python train.py --model="image classifier" --dataset="retinal OCT scans (Kermany 2017)" --train_examples=49215 --image_size=32 --crop_scale_min=0.5 --horizontal_flip=true --translate=0.06 --targets=["finding"] --num_classes=4 --arch="vit" --norm="layernorm_no_bias" --norm_position="sandwich" --activation="gelu" --head_dim=16 --fused_qkv=true --bias="all" --qk_norm=false --parallel_block=false --moe="top_k" --num_experts=8 --moe_every=1 --expert_mlp_ratio=0.25 --experts_per_token=2 --shared_expert=false --patch_size=[4, 4] --conv_stem=false --layers=10 --width=320 --positions="rope" --pooling="mean" --loss="cross_entropy" --optimizer="adamw" --lr=0.0012 --beta1=0.9 --beta2=0.999 --eps=1e-10 --l1_shrink=0.03 --sam_rho=0.05 --steps=7800 --batch_size=64 --epochs=10.1 --lr_schedule="cosine" --final_lr_fraction=0.01 --warmup_steps=390 --weight_decay=0.1
Rows from expert 3 of block 7, named by matrix and row number. Rows with one number belong to one neuron. Each number is 500 + 40 x the weight over its row's rms, rounded and kept within 0 to 999. All counts start at 0. Numbers have three digits each. After the name is the row's rms in percent of the matrix's.
# up: expert up (model.blocks.7.mlp.up, 8x80x320), inputs 0-319
# down: expert down (model.blocks.7.mlp.down, 8x320x80, transposed), outputs 0-319
up.6 007:495499475583481582509454501524472507501508572506614480500497493494480517492527557515496507484617525477509494505409458499499494477488436473509479503485499479497499497477526447499555508498475556488537500500517620489479484452501491485499483497505501362393511518475499503508470466435505463445508442482486549492510511505495505492483494490500600457495461500498484508502469307505500480490474494466505525507476500478494499503498489514493511496463503409551523496491658495504486503501691473489486456499569501481504509472534523507445504495459506508514512429456486514460533505617491502505437526536503501462502510533514491501511511472493482492503521434502498525500497493517553472499489499447491513499468569497483528499492481556473506511451492581500438499500501508491489489515496501451509499621540503520500532312483488503497502526476500521457450449661442500495516486488493549499500500523562480491634517473475481495479472522497458478465500499498501499584497489502517440470493
up.7 063:558479503489467501521491491521480510500492534491632477524500560457360524497499500559447451526532455517567497501560511495508497504487529508545497508493429488500478498512536479504499477458514503535468511526505533467466497506499455519510451497502576493496484525499500492507500491383658491484506490434470581552514482618500504510430497495496456484498505524517486493485501425438501520422496523509530499498516498496506495528531479485480515510522497516527473504517615524595507497501501458494479501367488526511481558507537580527496509497480504534555503470513500447491510529501492486503493521505512488476627669471513565493490508511526395479490484504517503516538529486465489556501481501490501583472468502498482584537494508635469514508479518604526489392493485605446500501627453492504493512506484529503506476469511504521503501533494500587423531448569500497497497506463473558510494489504503509497621515483497497513519494477481489448472496510516513497564491400488486417507518
up.9 014:535496500516490503506530496502499501503499501492500478497505507499487499498501499505500484500500514500501503505493505492497501500503502501513526501494571490499501502501241490502504545498499499502501500501503516500498491500502501478502488495501500500498495515492498511511508498500500489502490506490500540504500499521497505469499500500500522497480499502497191500497615500500500500499497497490501499499496499497500499546489523497500498502490518500471506503487471500513501503500512497485495498500508511510500503500511511503500500506492501499501501478502500499496501489500500496511523517517500499506500500501523508498501501499500500512499490558512502496501500500495537511482496500489499501498483500503484498499501515501496518501499509500500474500498497508501486507500496500999495502497510503500500572513507499500500501497486499500500502480500499500542503513505499516505497495501499486502500510489499502515504496527505496516498498525504478500517502492499493519534513
up.11 081:490501500405504414498492502548518499499500494503490518502499543501505502502472424500500528560465389506489507486568501501500503500492608523493497500501480559500484499554629514498497479499472495503427495502495424500505519517500497587495505502499501548501502485502501492495499501511495510501503518512501477500497500495503496521499500505498423500526491507502553500502506509497500507499525501584500499501503501504501502481511500500500499500567484601501420480504506526494505495499488511507501501500409454496501489505491488476531500552504498501500498515503510499504486538417500508495492469489501500508496499395491500503499499558538500440500618481495498501499497500365371469508501500452501490501505423496507496497502497486501495496517496499503526497491502493501504500504499500296502501349465507499500296497500500499501500500513500494503597517497497500486498498495519492500501501431481507500496487501521501497578506387475505450501500453499508501491504521503803494385498
up.14 011:455509502476501484491474502494513500501500467511491550509499494507522501504499498502500509507488467508496503484556508502501503500493508502488470503507392555503474498500505531491474457501504495507480497497495482475504521517496486527487515501489506513500508472504509474489501503512500546503498505534504445503498498477501492584493500506498445504560501492499511507508527518486499499497561504526500495500519500508502501463533490500500498501510502507534490493506537502475500478500418514508502506502485497491499491516496475479510500492527500503500496532502503503524494519490499505481462438455499505508499497496487502502500496512500501479505513476482494506497504502504457496512508500528505496506516490483525495503500489485508488495525491498521577499496504498500514506523503500465499496508494501493502000474497503494503500502513500498502502521496507499454483499499502465496504507483464528499497475496517503488500510458479517464507501492496521500472500511507508462465488
up.16 013:711491506474444500498494500494498507509501630483511501543500595482394500488458492589496514562513424538520501495571539470498498503464565506594494501482425501501469498518544507499501458442543508528460500499514506446498504585493479557498491495526581492497500513500505472500532500475526521490500532491473563519516473657503509511476500516498438496533510506517441475503495491439501521476508525501542498505506499491500499500558456484461505503543500542547436530518548581486497490501481495498501511494461532532494589520521629533492500501419501510517500497598506377497499555497498504500505524510503503475537546461508574500497532522547433449501443567535500517495496486507464579501504502515501513452457508492478593492485549581503499501494523533495488411495500506492500504601362501532474501441445528505500446504494536512497498488500505537481534444529529500499505522446500597492503514509503506499506474465498489529522501450431505390498498501500512476559532412496464365529511
up.17 019:447505500473518481499473504502503499491503482515499521512499499502513504504485496497500557500492474507493496496520495507507500499480505502418474501510434545500498500506703504488493456500500500497493497504482476499518504494500497527491512511483501501504505487503502465488472502502500509501503493530505430494496501484500483549498500499499468500548481496501601501503509501487501509502517502520500498501506502516499500316523492503501502500512473511531487392501522507468500488492493505509502496500481369476502348496469488412506499499508496500502499565491499501510498511499500501485442478481499502499499500492489493501500497501506500487501585372453495506500500501504336478534501500506501492504514493489521501480510474476501483500503492501513541505491507488498509496510505499366520498491486500500501084486498500498501500511504500493499502547496493500436494471490502468499502503485496544499499472520502500487506504340483502475502502479494526511464494514502589483448486
up.18 053:529496503494487498501504494511498501509498509490501485515503505499471499500497494514500482504496503531501502502507511493514500504524525502533499500501519466499501500520396494505503499478515493501496504500503627498495483490501501501511491499503505506500494513496499506512515499499501485503500498493500565502501497544499508492500498499501493499470512505502143496496499500498500500499497496511525500498500497498502497558496505493499498511498518451510484510500497515510501503502508491489493501500504642515497511503548525517503501518481501492503502479506502498495511516492501480509522514510500497492510502514524506496500513503520497473498490528518503517500505499495683555497497501672503526496485499508488509510496521522491508501498510498494487498500497520501495516502495500909501501491499502495499629507515502501500505495484500504499504462501638500515501508494499519506499498501502497501500533395500503524517498503501498489496498529503498493533503485491488486593510
up.20 091:506498512487501472492515497511519472540480489503473505505527502502499490505485470514536487503455487529491510494531536499497517525554524519517502510517529500509497511508485510506485509486567453515484502496472513473501481508502481443501579503503511549525473474533518495485552503534472507544519507530521496514490471512503501501499501509495484613485577489515388501500524562497503492497616488514507480482524497545526500571496582480532473548494530526489497515504449514517506492515466506493498521499521522515499509556537494499543501529510488467499492493506504509516488500448499476492567467485499499514475465531507518499498527528507513515502515523505503536474503506467598541501502512550516494498501471507527491504506528492512516482563508450497522491500498511537488665497499503941500485463495526390503491527538508498509504487503504481538523513442684492531462524549501500516510497462455501504471507483531542526518523505505526500541499511511496488479507488485454509650509
up.21 086:478503505486513477475522499503513472569492446509470507497521472511507479506496477501529474498461512525493508495518549455492516504540515505504509509509551496512516505504372509505432515507558457505493502496473499484510482497499486492501563500501496541513495476498527504474530504536474505536503503534521473507497484486501502489523513505498489568476620478501208505500515555504496482501505472516502472485528497540518501560478571490540476516490526496487499509499443503522501498511500510498500516500498600510500502562526468503532500522549489468492496491501503535571485491460500495497567467492482504517479461513504503499505500518503520533505525546503502527463500506508586518489567513665504494504504478510524477502506509480523507481572507446498520498500504503534478585486514502839419487484504493413501546513525504491506501490502510477534507516443596501595458526543500492507557497469451503502476502436524531506511523508514540509512498510503485490444501500487431517634504
up.22 035:507504510481499470494502500498540499501490480500476521509505517504506501502483467525500505521467427523490506485606550499500514508498525523511502502502490537502470499507496527500477496493516467532477499499499480468502509537499469510497510501500520549503493474505506483493531504527499526530508530509512482517483470495503500527491500509491479503519511501515500503503516550488500504492550514513502486499520500505514501501520513496499488509508501520494492508518485514493504488500191510502503519498484514506497523554496487498536500511524499503500490510519505499517484500460498503494531446474499502516500498486495538500497524542513501500502510518508500511495502501501492513505505504522512495494505466497510493503499509495507499490565498493500547467494500512510504527512495501522493499420487513437501236533514514499510500496523503497512528523470516502499464510501500489502505503475427508501494479485542528500514519493102535490506499512503506494492510488504489499510244
up.23 169:492477499404503424500495501569510499498500496502491512501499557501507501516443420503500519564443417531492504490576500501498501500494610564493494508500483531500494500553632507500499466500480471501432497501483427501503512504532493587497503501502500563501501495501500483497498501506494507507501509527513484499499500494502497513500500502499414500515426502500559498501503505498500531500507500587509500491501501504500502466504499500501499500570489589509406472501503549496501497499498510504500500505399414494501462500491487485544500549501498500500499511498509500503492547416500508496492490494500500507493496388495499501500499553549503413500625473496499497500492501431361470536500500416500491501502413498504494496502497488500497498508498500501524500493501495503502500501500500403505501398442502500499331498527500500501499501506500470504595509498471500469499494466527495522500500422491505500491491508521529498591504381497500431500500481522508502492503527487827462397499
up.24 155:497500509519492497491510498500504486512493483498495501502517479500497500510519494510504486501490526511499505498507525497498506502515500505518506507500512499502498503484416506504473529499541484515498503500503570484499494506497488453502504498504502513501499495499559501498533500507500503514500504502504505507501485505500502502497500503499509509493656502502423503499511518503498482492502502498507469495517500511505499542498520494505492514457517492492532516502485505526501497512500503496498513500554566513499505540523499509510502507546500496500500490501502518557494498484500494500550495497500504506492498554508510498500503511487503614500503545504501504491500501547599590488503505643506498499496497507519497508500506498500511496525509487497506498498499513511489518500498500950486500507532504453503580502515511499504502496501500500513503497487538499531481520558500502502501492494476500501499502434510509512504516564503515513546498585507499494500499491493194516670506
up.25 079:534494512497480488495510495509505491531471496498497502523518511501446497500498477532500468508478474529499509495524562491495508515527521517579507504510518499500490507504433505508421505484566472535481506498497493456489487517499476494503496499509527530501482499499521499502581500501500508525509507492514542530494466552502505502483495508496492592486604509516419501500520529481497494480711503502522490496526499511523496661499600479499490530500530517493502580511470516549502494507492500492489521495538659541494627602581504516524504520508500495505496466538505499506491500469497474500631483497499500512500499502514537498498522528510501569501482593516505534493505500434604628465500508659513510482488486509510497518497544506502554493520540481495504477497497524510491538510479501786485500492495525410514496541528514498504509489500504507507517490483511499597472554509496539511506495489477497501499511378525524535509512515502570497501496518515499477513507419489459497588514
up.27 047:522497505506485500499517493500501500508498507492500493500501501500475493499506496505500452500498516514500505500498513495497502505531508462532511500500519464500501501500400499508493516500516493504499504497504560487487493500499499487509493495509500507497496510496511512506521500501500499504499500494500559507501493515501509488501500503501510504477600502500151501499498504503496493498499499499516499498503499496505499617490518496500497502487526400487501524499478502526500501507502499492499509500507798519498526509562502522502501507498500496499500464506501500494500493494500494506550509508500500505500498500518508497503501504502502498500485566515503522498506500488719521487502503609503519498491499507489499514491517514500513498503515494492488498509496519502495509495497500746487500505501501491500762506508502500500507493490500503502502473498510500529493524506496513503501499502496486501500521457501503513502501511510502509499498580503493486517504479491413504552510
up.29 038:483520482528517548508491503474461503491530514506511485464463465495529500498525561434500501458557561436506485515437412509505478490508444447435495478492516496498533496475501478490532503530470559462559497502506539586501498465493563484501500499490454421498527519499486518504448499465501476446484480494465493471520561452496498482512503486510540488481455480467508498498458419533501494543303495472464518519444500485465502177495396525502510463479485452515519478476560466443488515494655491505500475505524448477510444403490507497445500454475501506500507511470490499488515493581503521506391558527502499479502504531493436502502475430470500517499494466479494434519496499532502392490499493503474502525512552498496507482503469502495468511431479538503465561522500473481507457467539499449510500538528483582498514365446484505496500519492496496480440504542481505506558474500501478470493517548570494500505508528438444457458482508500454515497506479458497517499484547518543509465482
up.31 262:521474500461500463588458501533500504500499553500500501504499556498494502496462470501500510527482451525500502538532502499501500506495544524500481499501495503500489500544567499496523462494476500502470497500455440498498502473525499537500501544500505512500492499500467475500506501499501473500506500499504500501496499513503499507495498505500464500503463511516524498501492500496503532497583488534501503501500500507502501499518500499497501518541442545529462499501505529499520500497493498501501501499459498479495507503499504494512500547405499501500499503516501395460500558483498502498500497499504480485502501456499505501497511505536498426499536488499500504500501500395449499518496500433509500475498465498502503500502536500501499500500500501500501490497499504499502500504482503312532500359461505500500400512501499501499500491501498486499535504500476446491499499467497512518500500491500500509500521513500505501529501456396502465500500438499521500500502496502999469404479
up.32 100:492500493404508420499491503549500499497500501503499505501497519500505500523463422497500522576465402523493497500539497502502499499493603508475493499503485531501501500567621501495521472500423498498429496500496416503502507497521499598496505502494499539502502489501496494497496501500497500500503505518503464497497500495504497510502500499500418501508432500500563499502502500497500534501505497601504501500501500504500502439510499502500501500574485595508404453500500534485507500498499500506501499500395424493500456497485497471518498525499499500499500520498505499500500508433501523494469478493500499498501501390490497502500498544549499411499635460488499502500501500450363477537500499443499501502507428494506501494502496492500493501500497500505519502492502491500506498500501500354508500458455499503500354496500496500499495499505500493499588515500435499482500491464518492516500500439500503502493499532504500496588500384492500442500500483498505504494501554497854474365496
up.33 054:449502497416512463500489506500508499495505480508477517491495496501557503526497449491501541538494444490487502494526492503496499499487596499398492500497469574500499499501663505499497493500446502497463492501494494523510522500501500567493507502494491512503503487503496493495487502515483514500500503548501410495498505463500490515500500499499446500539425496499595500503505502501501502513502501599494499501500501505498505349506499501501500500519468548502432439500508499461500497495492521511501498522406391472504331494471459455502499494520496500499500532490508500507488500418500514489465486489500501510474473371487487504500496513499522497500621423477497477500481502483333469504501500488496468505513443492511479484508483449500489500504487499504542516496502482501504497499505499415510500499498499502490280477495499499500500500507500482511574520498499500483499484499562467499500500399498512500481477525501500484579501356495499494502503479495504506473499597505739506361490
up.35 195:501481503412501444498501499567515499503493509501490511502508560506502501502451462454504506504464430544489511547659515499500508508533554543504500502501530526513491500540577512502494463499502472510495499500425387493547504502508490546498505513500503539505484478500502475492517501512492506511506504520507487508494490499504499510498499514497448501504502505519550506501488515499501526496785502547516494500519502560527501517506543496505493508546500571500459500518494533500506491500395510501501512500450453463497504520498486488536500586480496500500496506517513500507486582453498502480510476490500501510496494450498508500497500538539505458501574502506503510496501504356440510505501505446509493500501454500513494323570601493513502491519507495500524492526507502507498512502499501504500500279457508476500329526516502555507499493511502475508552589476498474496489502498503498510502500464481505502493499499526519502538511441407515471502499467503515499486453500501708498476441
up.38 057:521498512501485498498522493509503486508493497491498495502508501500487499501502492516501463503494507525499507498509525493500504503531511502547511504500533470500500501502356500509466507498525487509496506500508528482494483506500498497508493496508502513500496508497517508506525499501500501510500500494502539508502483524500509496498500505501499500476592501503260500497503511504498496497500500502517494497519499500503497604496516494500492513497535479488499520502485509530500499506503502489497511500541620515496520527544503522507501513505501494501500473510503499504498498486500484506554506506500499507497498565520510496500509513511502518500491575519503516497504500497712545495499501654507505498488497510491496516494520504500522495510526492493500497501496521506492514500494501940490500505509505481504631507517507499502505493496500504503502479496516500564484527504499514503501498499488494501499515416508510527508502519505504499498496526508495488517501486489352500672513
down.6 071:500500500501500500499500500500500500500500500500500500500500499500501500500500501499500500499500501500500500500499500500500500658500498500500500500500500500500500304499499500500499502500500500500500500500500432500500500500500601485500502500500500500500500500500500500500500500500500500500500500500500500500500501434500500500500500500500500500500501500500500500500500500500500499500500500500500500500500500918500500500499501500500500500498252497500502500499500498500500500500500501500500500500501500500500500500500500500500467500502500500500500500500636500500500499501500500500500500500500500500500500502500499500500499500498500320500500500500500500500500500500502500499501500501500500501204500500442500500500500500500500500500500500500500500500501500500500500499500500669500500503501500500500501500499500500500500500500500500500498502500500500500500500501500500499500500501500645500500499500500500500499500503501500501500500501500499500497500501501500501500500
down.7 022:525464499500446500485507462571485498479498561446500435495504521485452502537478498501501492521500489499503496519500495455476504505449523515511504568472447508512500501552524457523518494500498504494494548485543535505456498506577501548560418482526494500491504548454495510559499458499500496504503501496500584469513499557527504477504497494551495469498494531505488483425487500502504508491468471500501519425488502500491467478500422498500498523548500543501458462283493529526513570503491498484506503502465500501508563471504560510500493502497504478501524496463556495487498501500514508537506552517501413496500500438565502472462502500556500376444614472518521483494483491504430501539458492432546500506451500522413501466499516501498501508488582501468478142416519519503507482500464497469500509473492499512494489499537457503533455493494463501500571412504500492431519473485512539579454449476512436499498501500480511502545455460502471497449440490545504495529493493432496496500592
down.9 049:500500500500500500500500500500500500500500500500500500500500500500500505500500500500500500500500500500500500500500500500500500500500500500500500500500499500500500500500500500500500500500500500500500500500500500500500500500500500500500500500500500500500500500500500500500500500500500519500500500500500500611500500500500500500500500500500500500500500500500500500500500500500500500500500500500500500500500500500500500500500500500500500500500488500500500500500500500500500500500500500500500500500500500500500500500500500900500500500500500500500500500500500500500500500500500500500500500500500500500500500500500500500500500500500500500500500500500500500500500500500500500500500500500518500500500500500500500750500500500500500500500500500500500500500500500500500500500500500500500500500500500514500500500500500500500500500500500500500500500500500500500500500500500500500500500500500500500500500500500500500500500500500500500500500500500500500500500500500000500500500
down.11 145:501500500500500500503500500498500500409500500500500500500500500500500481538500500500500500499500500500500498500500500502500500500504500499500500495500510498499500500500500500500501500500500500500500500500498500500500497499497501499500500500500500500500500500503500500500499503500500437500500500500500500445500500500496500500500501500500500500499500500500500500500500500500497500500501500500500500500500499500500500503500502500500500498498424500500501500458500500500500500500500498500500499500501500500500500500500500113500500500498503500500500498500500499500500500500500499500500500500500502487500500501500500500501502500499500500501495503500500500501500500498503528499501500500496500498501500500500500500500501500500504500500498500500500500509496630500499500500502500500497499500500500440500500500500500500500501500497500500500500501500500500503514500500500500500500504500500500500500505500500500500499500501500500500504504500500500500502500500500999500500496
down.14 058:500500500500500500500500500500500500500500500304500500500500500500500500506500500500500500500500500500500500500500500500393500500500500500500500500500500500500500500500500500500500500500330500500500500500500500500500500500500500500500500500500500500500500500500500500500500500500500491500500500500500500474500500500500500500500500500500500500500500500500500500500500500500500500500500500500500500500500500500500500500500500500500500500500500500500500500500500500500500500500758500500500500500500500500500500500500500177500500500500500500500500500500500500500500500500500500500500500500500500500500500500500500500500500500500500500500500500500500500500500500500500500500500500500500500500500500500500500500500500500500500500500500500500485500500500500500500500500500500500500500500500500489500500500500500500500500500500467500500500500500500500500500500500500500500500500500500500457500500500500500500500500500500500500500500500500500500500500500500999500500500
down.16 036:504496500495498495500500498502501500497499504499498499635500507500495500502498493504500501504496494501500499500505501499500502501498509503500500502500501500500499500507506500502503497498500496501496502500501383500500500502504500508502492500500501505500500500498499499500500501501500498504500500500501503499500496510501500500498500500501496500500500500502500498495500502500500505499499500503504500497501500500499499499503493497500497501505478510500492500503501507500500500500498500500500500500494500500499499500500502437590501501496500496500500500502502499500500503494500499500498500500501493500500500491501503500496502504509500490497502500502501500500500500500493499504495500494497501499500495501497500501500504500500501499502501500499500500500499500503501501502496500500500501490495514499500497500506500500502498498500501500500509493498500500496499500495500501508498499495496500500497501478000504501507500491499500495499497496504503500507500496494757495500501
down.17 091:500500500500500500500500500500500500500500500500500500500500500500500489586500500500500500500500416500500500500500500500500500500500500500500500500500501500500500500500500500500500500500500500500500500500500500500500500500500500500500500500500500500500500500500500500500500500500500479500500500500500500418500500500500500500500500500500500500500500500500500500500500500500500500500500500500500500500500500500500500500500500500500500500500496500500500500500500500500441500500500500500500500500500500500500500500500500054500500500500500500500500500500500500500500500500500500500500500500500500453500500500500500500500500500500500498500499500500500500500500500500500542500500500500500500500500500500500500500500500500500500500500500500500500500500500500500500500500500500500500500500500500484500500500500500500500500500500500500533500500500500500500500500500500500500500500500500500500500500500500500500500500500500500500500608500500500500500500500500999500500500
down.18 111:500500500500500500500500500500500500500500500500500500500500599500500501493500500500500500500500500500500500500500500500500500500500500500500500500500500500500500500500500500500500500500500500500500500597500500500500500500500500500500500500500500500500500500500500500500500500500500512500500500500500500524500500500500500500500500500500500500500500500500500500500500500500500500500500500500500500500500500500500500500500500362500500500500500500500500500500500500500500500500500500500500500500500500453500500500500500900500500500500500500500500500500381500500500500500500500492500500500500500500500500500500500500500500500500500500500413512500500500500500500500499367500500500500500500500500500500500500500500500500500500500500500500500500500499369500500500500500500500500500500500500500510500500500500500500500500500500500500500500500500500500499500545500500500500500465500500500500500500500500500500500500500500500500500499500500500500500500500500000500500501
down.20 131:500499500499500499500500500500500500500500500500500500500500501500500503484499499501500501501499499501500500500501500500500500500500502501500500500500500500500500500501501500500501499500500499500499447500500500500500500501501500502500500500500500501500500500500499500500500500500500502500500500500500500541548499501501500500500500500500499596500499500500500499500500500500500501500500500501501500500501500500500500499501500500500500500501500501500499500501500501500500442500499500500500500500498500494500499500500500999501728500500472500500500500500500500500500501499500500312499500500501499500500500498500500500499500501501500500500379500500500500500500500500498499501499500500499500500500499500500500500500500500500500500500500500500500499500500500500500500500500500499502500499499500501500499500501500500500500500502500500500502500500500500499500547499500500501500500499499481500500499501500501500502500498499500499500499499501501500500500500500173499500501
down.21 130:500500500499500499500500500500500500500500500500500500500500501500500509437500499500500501501500499500500500500501500500500500500500501501500500501500499500500500500501501500500500499500500500500500500500500500500501500500502519502500500500500500500500499500500500500500500500500500510500500500500500500598500500393478500500500465500500499500500500500500501500500500500500500501500500500500500500500501500505500500498500500500500500500502500501500499500500501501499500267500500500500500500500498499500500499500500500992500500500500500500500500500500500500500500500500500500500500500500500499500500500498500500500500500501501500500500503500500503500500500500500497499501500500500509500500500500500500500500500500500500500500500500500500500500499500500500500500500500500499504500499499500507500499500500500500500500500502500500500502500500500500499500500499500500500500500500499501500500498501500500500502500498500500499499499500500500500500500500500066499500502
down.22 042:500500500500500499500500500500500500500500500500500500500500501500500500500500499501500500500522500500500500500501500500500500500500501500500500500500500500500500500500500500500500499500500499500500500500500500500500500500500500501500499500500500501500500500500500500500500500500500500500500500500500500495500499502500500500500500500500499500500500500500500500500500500500500500500500500500500500500500500500500500500500500500500500500500500501500499500500500501500500499500500500500500500500500500500500500500500500375501500500500500500500500500500500500500500500499500500500500500500500499500500500499500500500500500501502500498500500500500500500500500500500500500500500500500500500500500499500500500500500500500500500500500500500500500500500500500500500500501500500498500500500500500500500500500500500500500500500500252500500510499500500500500500500500500500501500500500499500500500500500500500500500500498500500499500500500500500500501500500500999499500500
down.23 198:501501499500499500440500500496500501492500500500500500500500500500500458563502500500500500498500500500500496500500500506500500500508500499500500494500530497498500499500500500500501500500500500500500500500497499500500492499497436499500500500500500500500500500506499500500499502500500411500500495500500500440500500509495500500500503500500500502498501498500500501500500500500495499501501500500500501500500497500501500503500502500500500496498470500500501501500500499500499500500500494500500497500502504500500499500501500099500501500496505500501500486500515499500500500500500492500500500500500502500500483501500500500501505500499500500502495508500499500502500500497503539498501499499493500498503500500500500500500505500500512500500496500500500500510490499500498500500503500499494494498500500369500500496500500500500503501497500500500499500500500500504500500501500500500501505500500498499500515500500500500499500501500500500507505499499500501507502500500999500500495
down.24 239:500500500499503499498500500503500500508500500500500500500500501500500532495498500501500500507500499500500504500501501494500500500493501502498499506500481502502500500501500500500500499500500500500499500500502500500500511501503499502500500500500500500500500500496500429500501500500500525500500508504500500551500500498506500501500498500500499500501500502500500499500500500500505502500499500501501500499501502564499499496500499499500500502502511501500498499501500533500501443500500506500500472500498498499500500500497499999532500500513498500499500513500501501500501500500500513500500483495500500500500500498500500500499497501501500504499505495500501500499500500503496500502500501504507500500499500500500500500501499500500489500500503500500500500492507500500502500500498500500504505506499500522500500504500499500500496498505500500500502500500500500498500500499501500501500497499499502501500486501500500500501500498500500499495433502501500500495500501500053499499505
down.25 120:500499500499500499500500500501500500500500501500500500500500501500499504501499499501500501502500498501500500500501500499500500500499502559500523501500499500500500419501502500500501499499500500500499500500500493500500500501502580503500499500500500500500499500499499500500500500500500501500522500500500500752500499501502500500500500500500499500500499500501500499500500500500500502500500500501501500500500500500499500498501499499500500501502408502501498500501501501500500500500499500500500500500497499500500499500500500999501500500500500500500500500500523500500500501499500500500499500500501499500500500498500501500499500501502500416499490500500500500500500500500496499502499500500500500500500500500500500500500501500500500500500500500500500499498500500500500500500499500501502501498499500501500499500501500500500500499502500500500502499500500500498500500499500500501500500500500500500500499501500500500502500497499500499499452499501501500500500499500163499499502
down.27 104:500500500500500500500500500500500500500500500500500500500500500500500502500500500500500500501500500500500500500500500500500500500500500500500500501500499500500500500500500500500500500500500500500500500500500500500500500500501500501500500500500500500500500500500500500500500500500500513500500500500500500771500500500501500500500500500500500500500500500500500500500500500500500500500500500500500500500500419500500500499500500500500500501501500500500499500500500500500500500500500500500500500500499500500500500500500500945500500500500500500500500500500500500500500500500500500500500500500500500500500500499500500500500500500501500500500502500500500500500500500500497500501500500500500500500500500500500500500500500500500500500500500500500500500498501500500500500500500500499501500499500500502500500500500500500500500500501500500500500500500500500499500500500500500500500500500500500500500499500500500500501500499500500500500499500500500500500500500500019500500550
down.29 040:499501500503500503499500500499499500500500499500502501499500497500503500499500504496500500499503503500501502500497499500500500500500495500500500500500500500500501500497497500499499505501500502499501500499500500500500500499499500494499503500500499497500500500501500502500500499499500500497500500500500498500500502494728500500500500500500504500500500500499500500501499498501500499500500500499498500501500500500500500500498501501500502500497500496499504500499500495500500501500500500500500500500503500500500500499500499000497500500501500502500501500499499501500500497504500500501500501501497504500500500504500499500502500498494500504501499499499500500500500500500503503499501500503502499500500498500501500499500500500500500501498500501500499500500500500498500499498501500506500500505502499499500501500497500500499500500500499500500496502502500500500501500503500500497500500502502500500503500500429498500497500507501500505500501503500499500497500501504560504500500
down.31 217:500500500500498500502500440496500500492500500500500500500500500500500459531501500500500500498500500500500497500500500505500500500506499498502500494500522498498500500500500500500500500500500500500501500500498500500500492499497500498500500500500500500500500500504500500500500500500500211500500494497500500471500500502494500500500501500500501500499500499500500501500490500500496499500501500500500500501499499499500500504500501500500500498498476499500502501500500499500499500500500497500500498500502571501500500500502500182500500500495502500500500490500500499500500500500535491500500511500500500500493500502500500500500501499499500497501495507500499500501500500498504519498500500499498500500502500500500500500500501500500509500440497500500500500508493500500499500500502500500496496499501500457500500497500501500500503501496500500500498500500500500502500500501499500500500503500500499499500571499500500500499500502500500500505504500499500500504500500500999500500496
down.32 153:501500500500500500503500500498500500499500500500500500500513500500500484531500500500500500499500500500500498500500500502500500500504500499500500495500510498499500500500500500500501500500500500500500500500498499500500497499326501499500500500500500500500500500503500500500499505500500288500500500500500500211501500500496500500500501500500500500499500500500500500500500500500497500500501500500500500500500499500500500503500502500500500498498488500470501500500500449500500500500500498500500499500501501500500500500500500160500501500497502500500500499500499499500500500500500499500500500500500502500500500501500500500501502500499500500501495503500500500501500500498503512499501500500497500498501500500500500500500500500500504500500498500500500500508496500500499500500502500500497499500500500465500500499500500500500501500497500500500500501500490500503500500500500500500500503500500500500500505500500500500499500501500500500504504500500500500501500500500980500500496
down.33 124:500500500500500500502500500499500500500500500500500500500500500500500491524500500500500500499500500500500499500500500501500500500502500500500500496500504499500500500500500500500500500500500500500500500500498500500500498500498501499500500500500500500500500500502500500500500501500500482500500500500500500429500436500497500500500500500500500500500500500500500500500500500500498500500500500500500500500500500500500500502500501500500500499498499500500501500500500500500500500500500499500500500500502500500500500500500500069500500500498502500500500500500499499500500500500500500500500500500500502500500500501500500500500501500499500502500494502500500500500500500499594499499501500500498500499500500500500500500500500500500503500500499500500500500506497500500500500500502500500498500500500500292500500500500500500500500500497500500500500501500500500502500500500500500500500503500500500500500503500500500500499500501500500500503503500500500500500500500500999500500496
down.35 129:500500500500500500502500500500500500500500500500500500500500500500500491502500500500500500499500500500500498500500500501500500500502500500500500496500505499500500500500500500500501500500500500500500500500498499500500497500498501499500500500500500500500500500502500500500500501500500484500500500500500500489500500500497500500500501500500500500500500500500500500500500500506498500500500500500500500500500500500500500502500501500500500499499487500500501500500500500500500500500500498500500499500501500500500500500500500209500501500498502500500500499500498498500500500500500499500500500500500501500500500501500500500500501500500500500500494502500500500500500500499502498500500500500497500498500500500500500500500500500500503500500499500500500500507496500500500500500501500499499500500500500483500500500500500500500500500496500500500500501500500500502500500500500500500500503500500500500500504500500500500500500500500500500502503499500500500501500500500999500500496
down.38 149:500500500500500500499500500501500500500500500500500500500500500500500515495499500500500500501500500500500500500500500499500500535497500501500500503500495501500500456500501500500500500500500500500500500500501500500500501500502503539500500500500500500500500500499500500500500620500500521500500500500500500649500500500503500500500500500500500672500499500500500499500500500500502501500499500500500500500500500566500500497500499500500500502502500500500459499500500500499500500497500501500500500500498499500500500500500500948500500500501411500500500502500500500500500500500500506500500500500500499500500500498500500500499500500501500500499504499500500500500500500500497499502499500500510500500500500500500500500500500500500497500500500500500500500496502500500500500500499500499503506501500500516500500500500500500500499500502500500500501500500500500498500500500500500500500499500500500500500490500500500500501500499500500500498497500500500500498500500500025500500503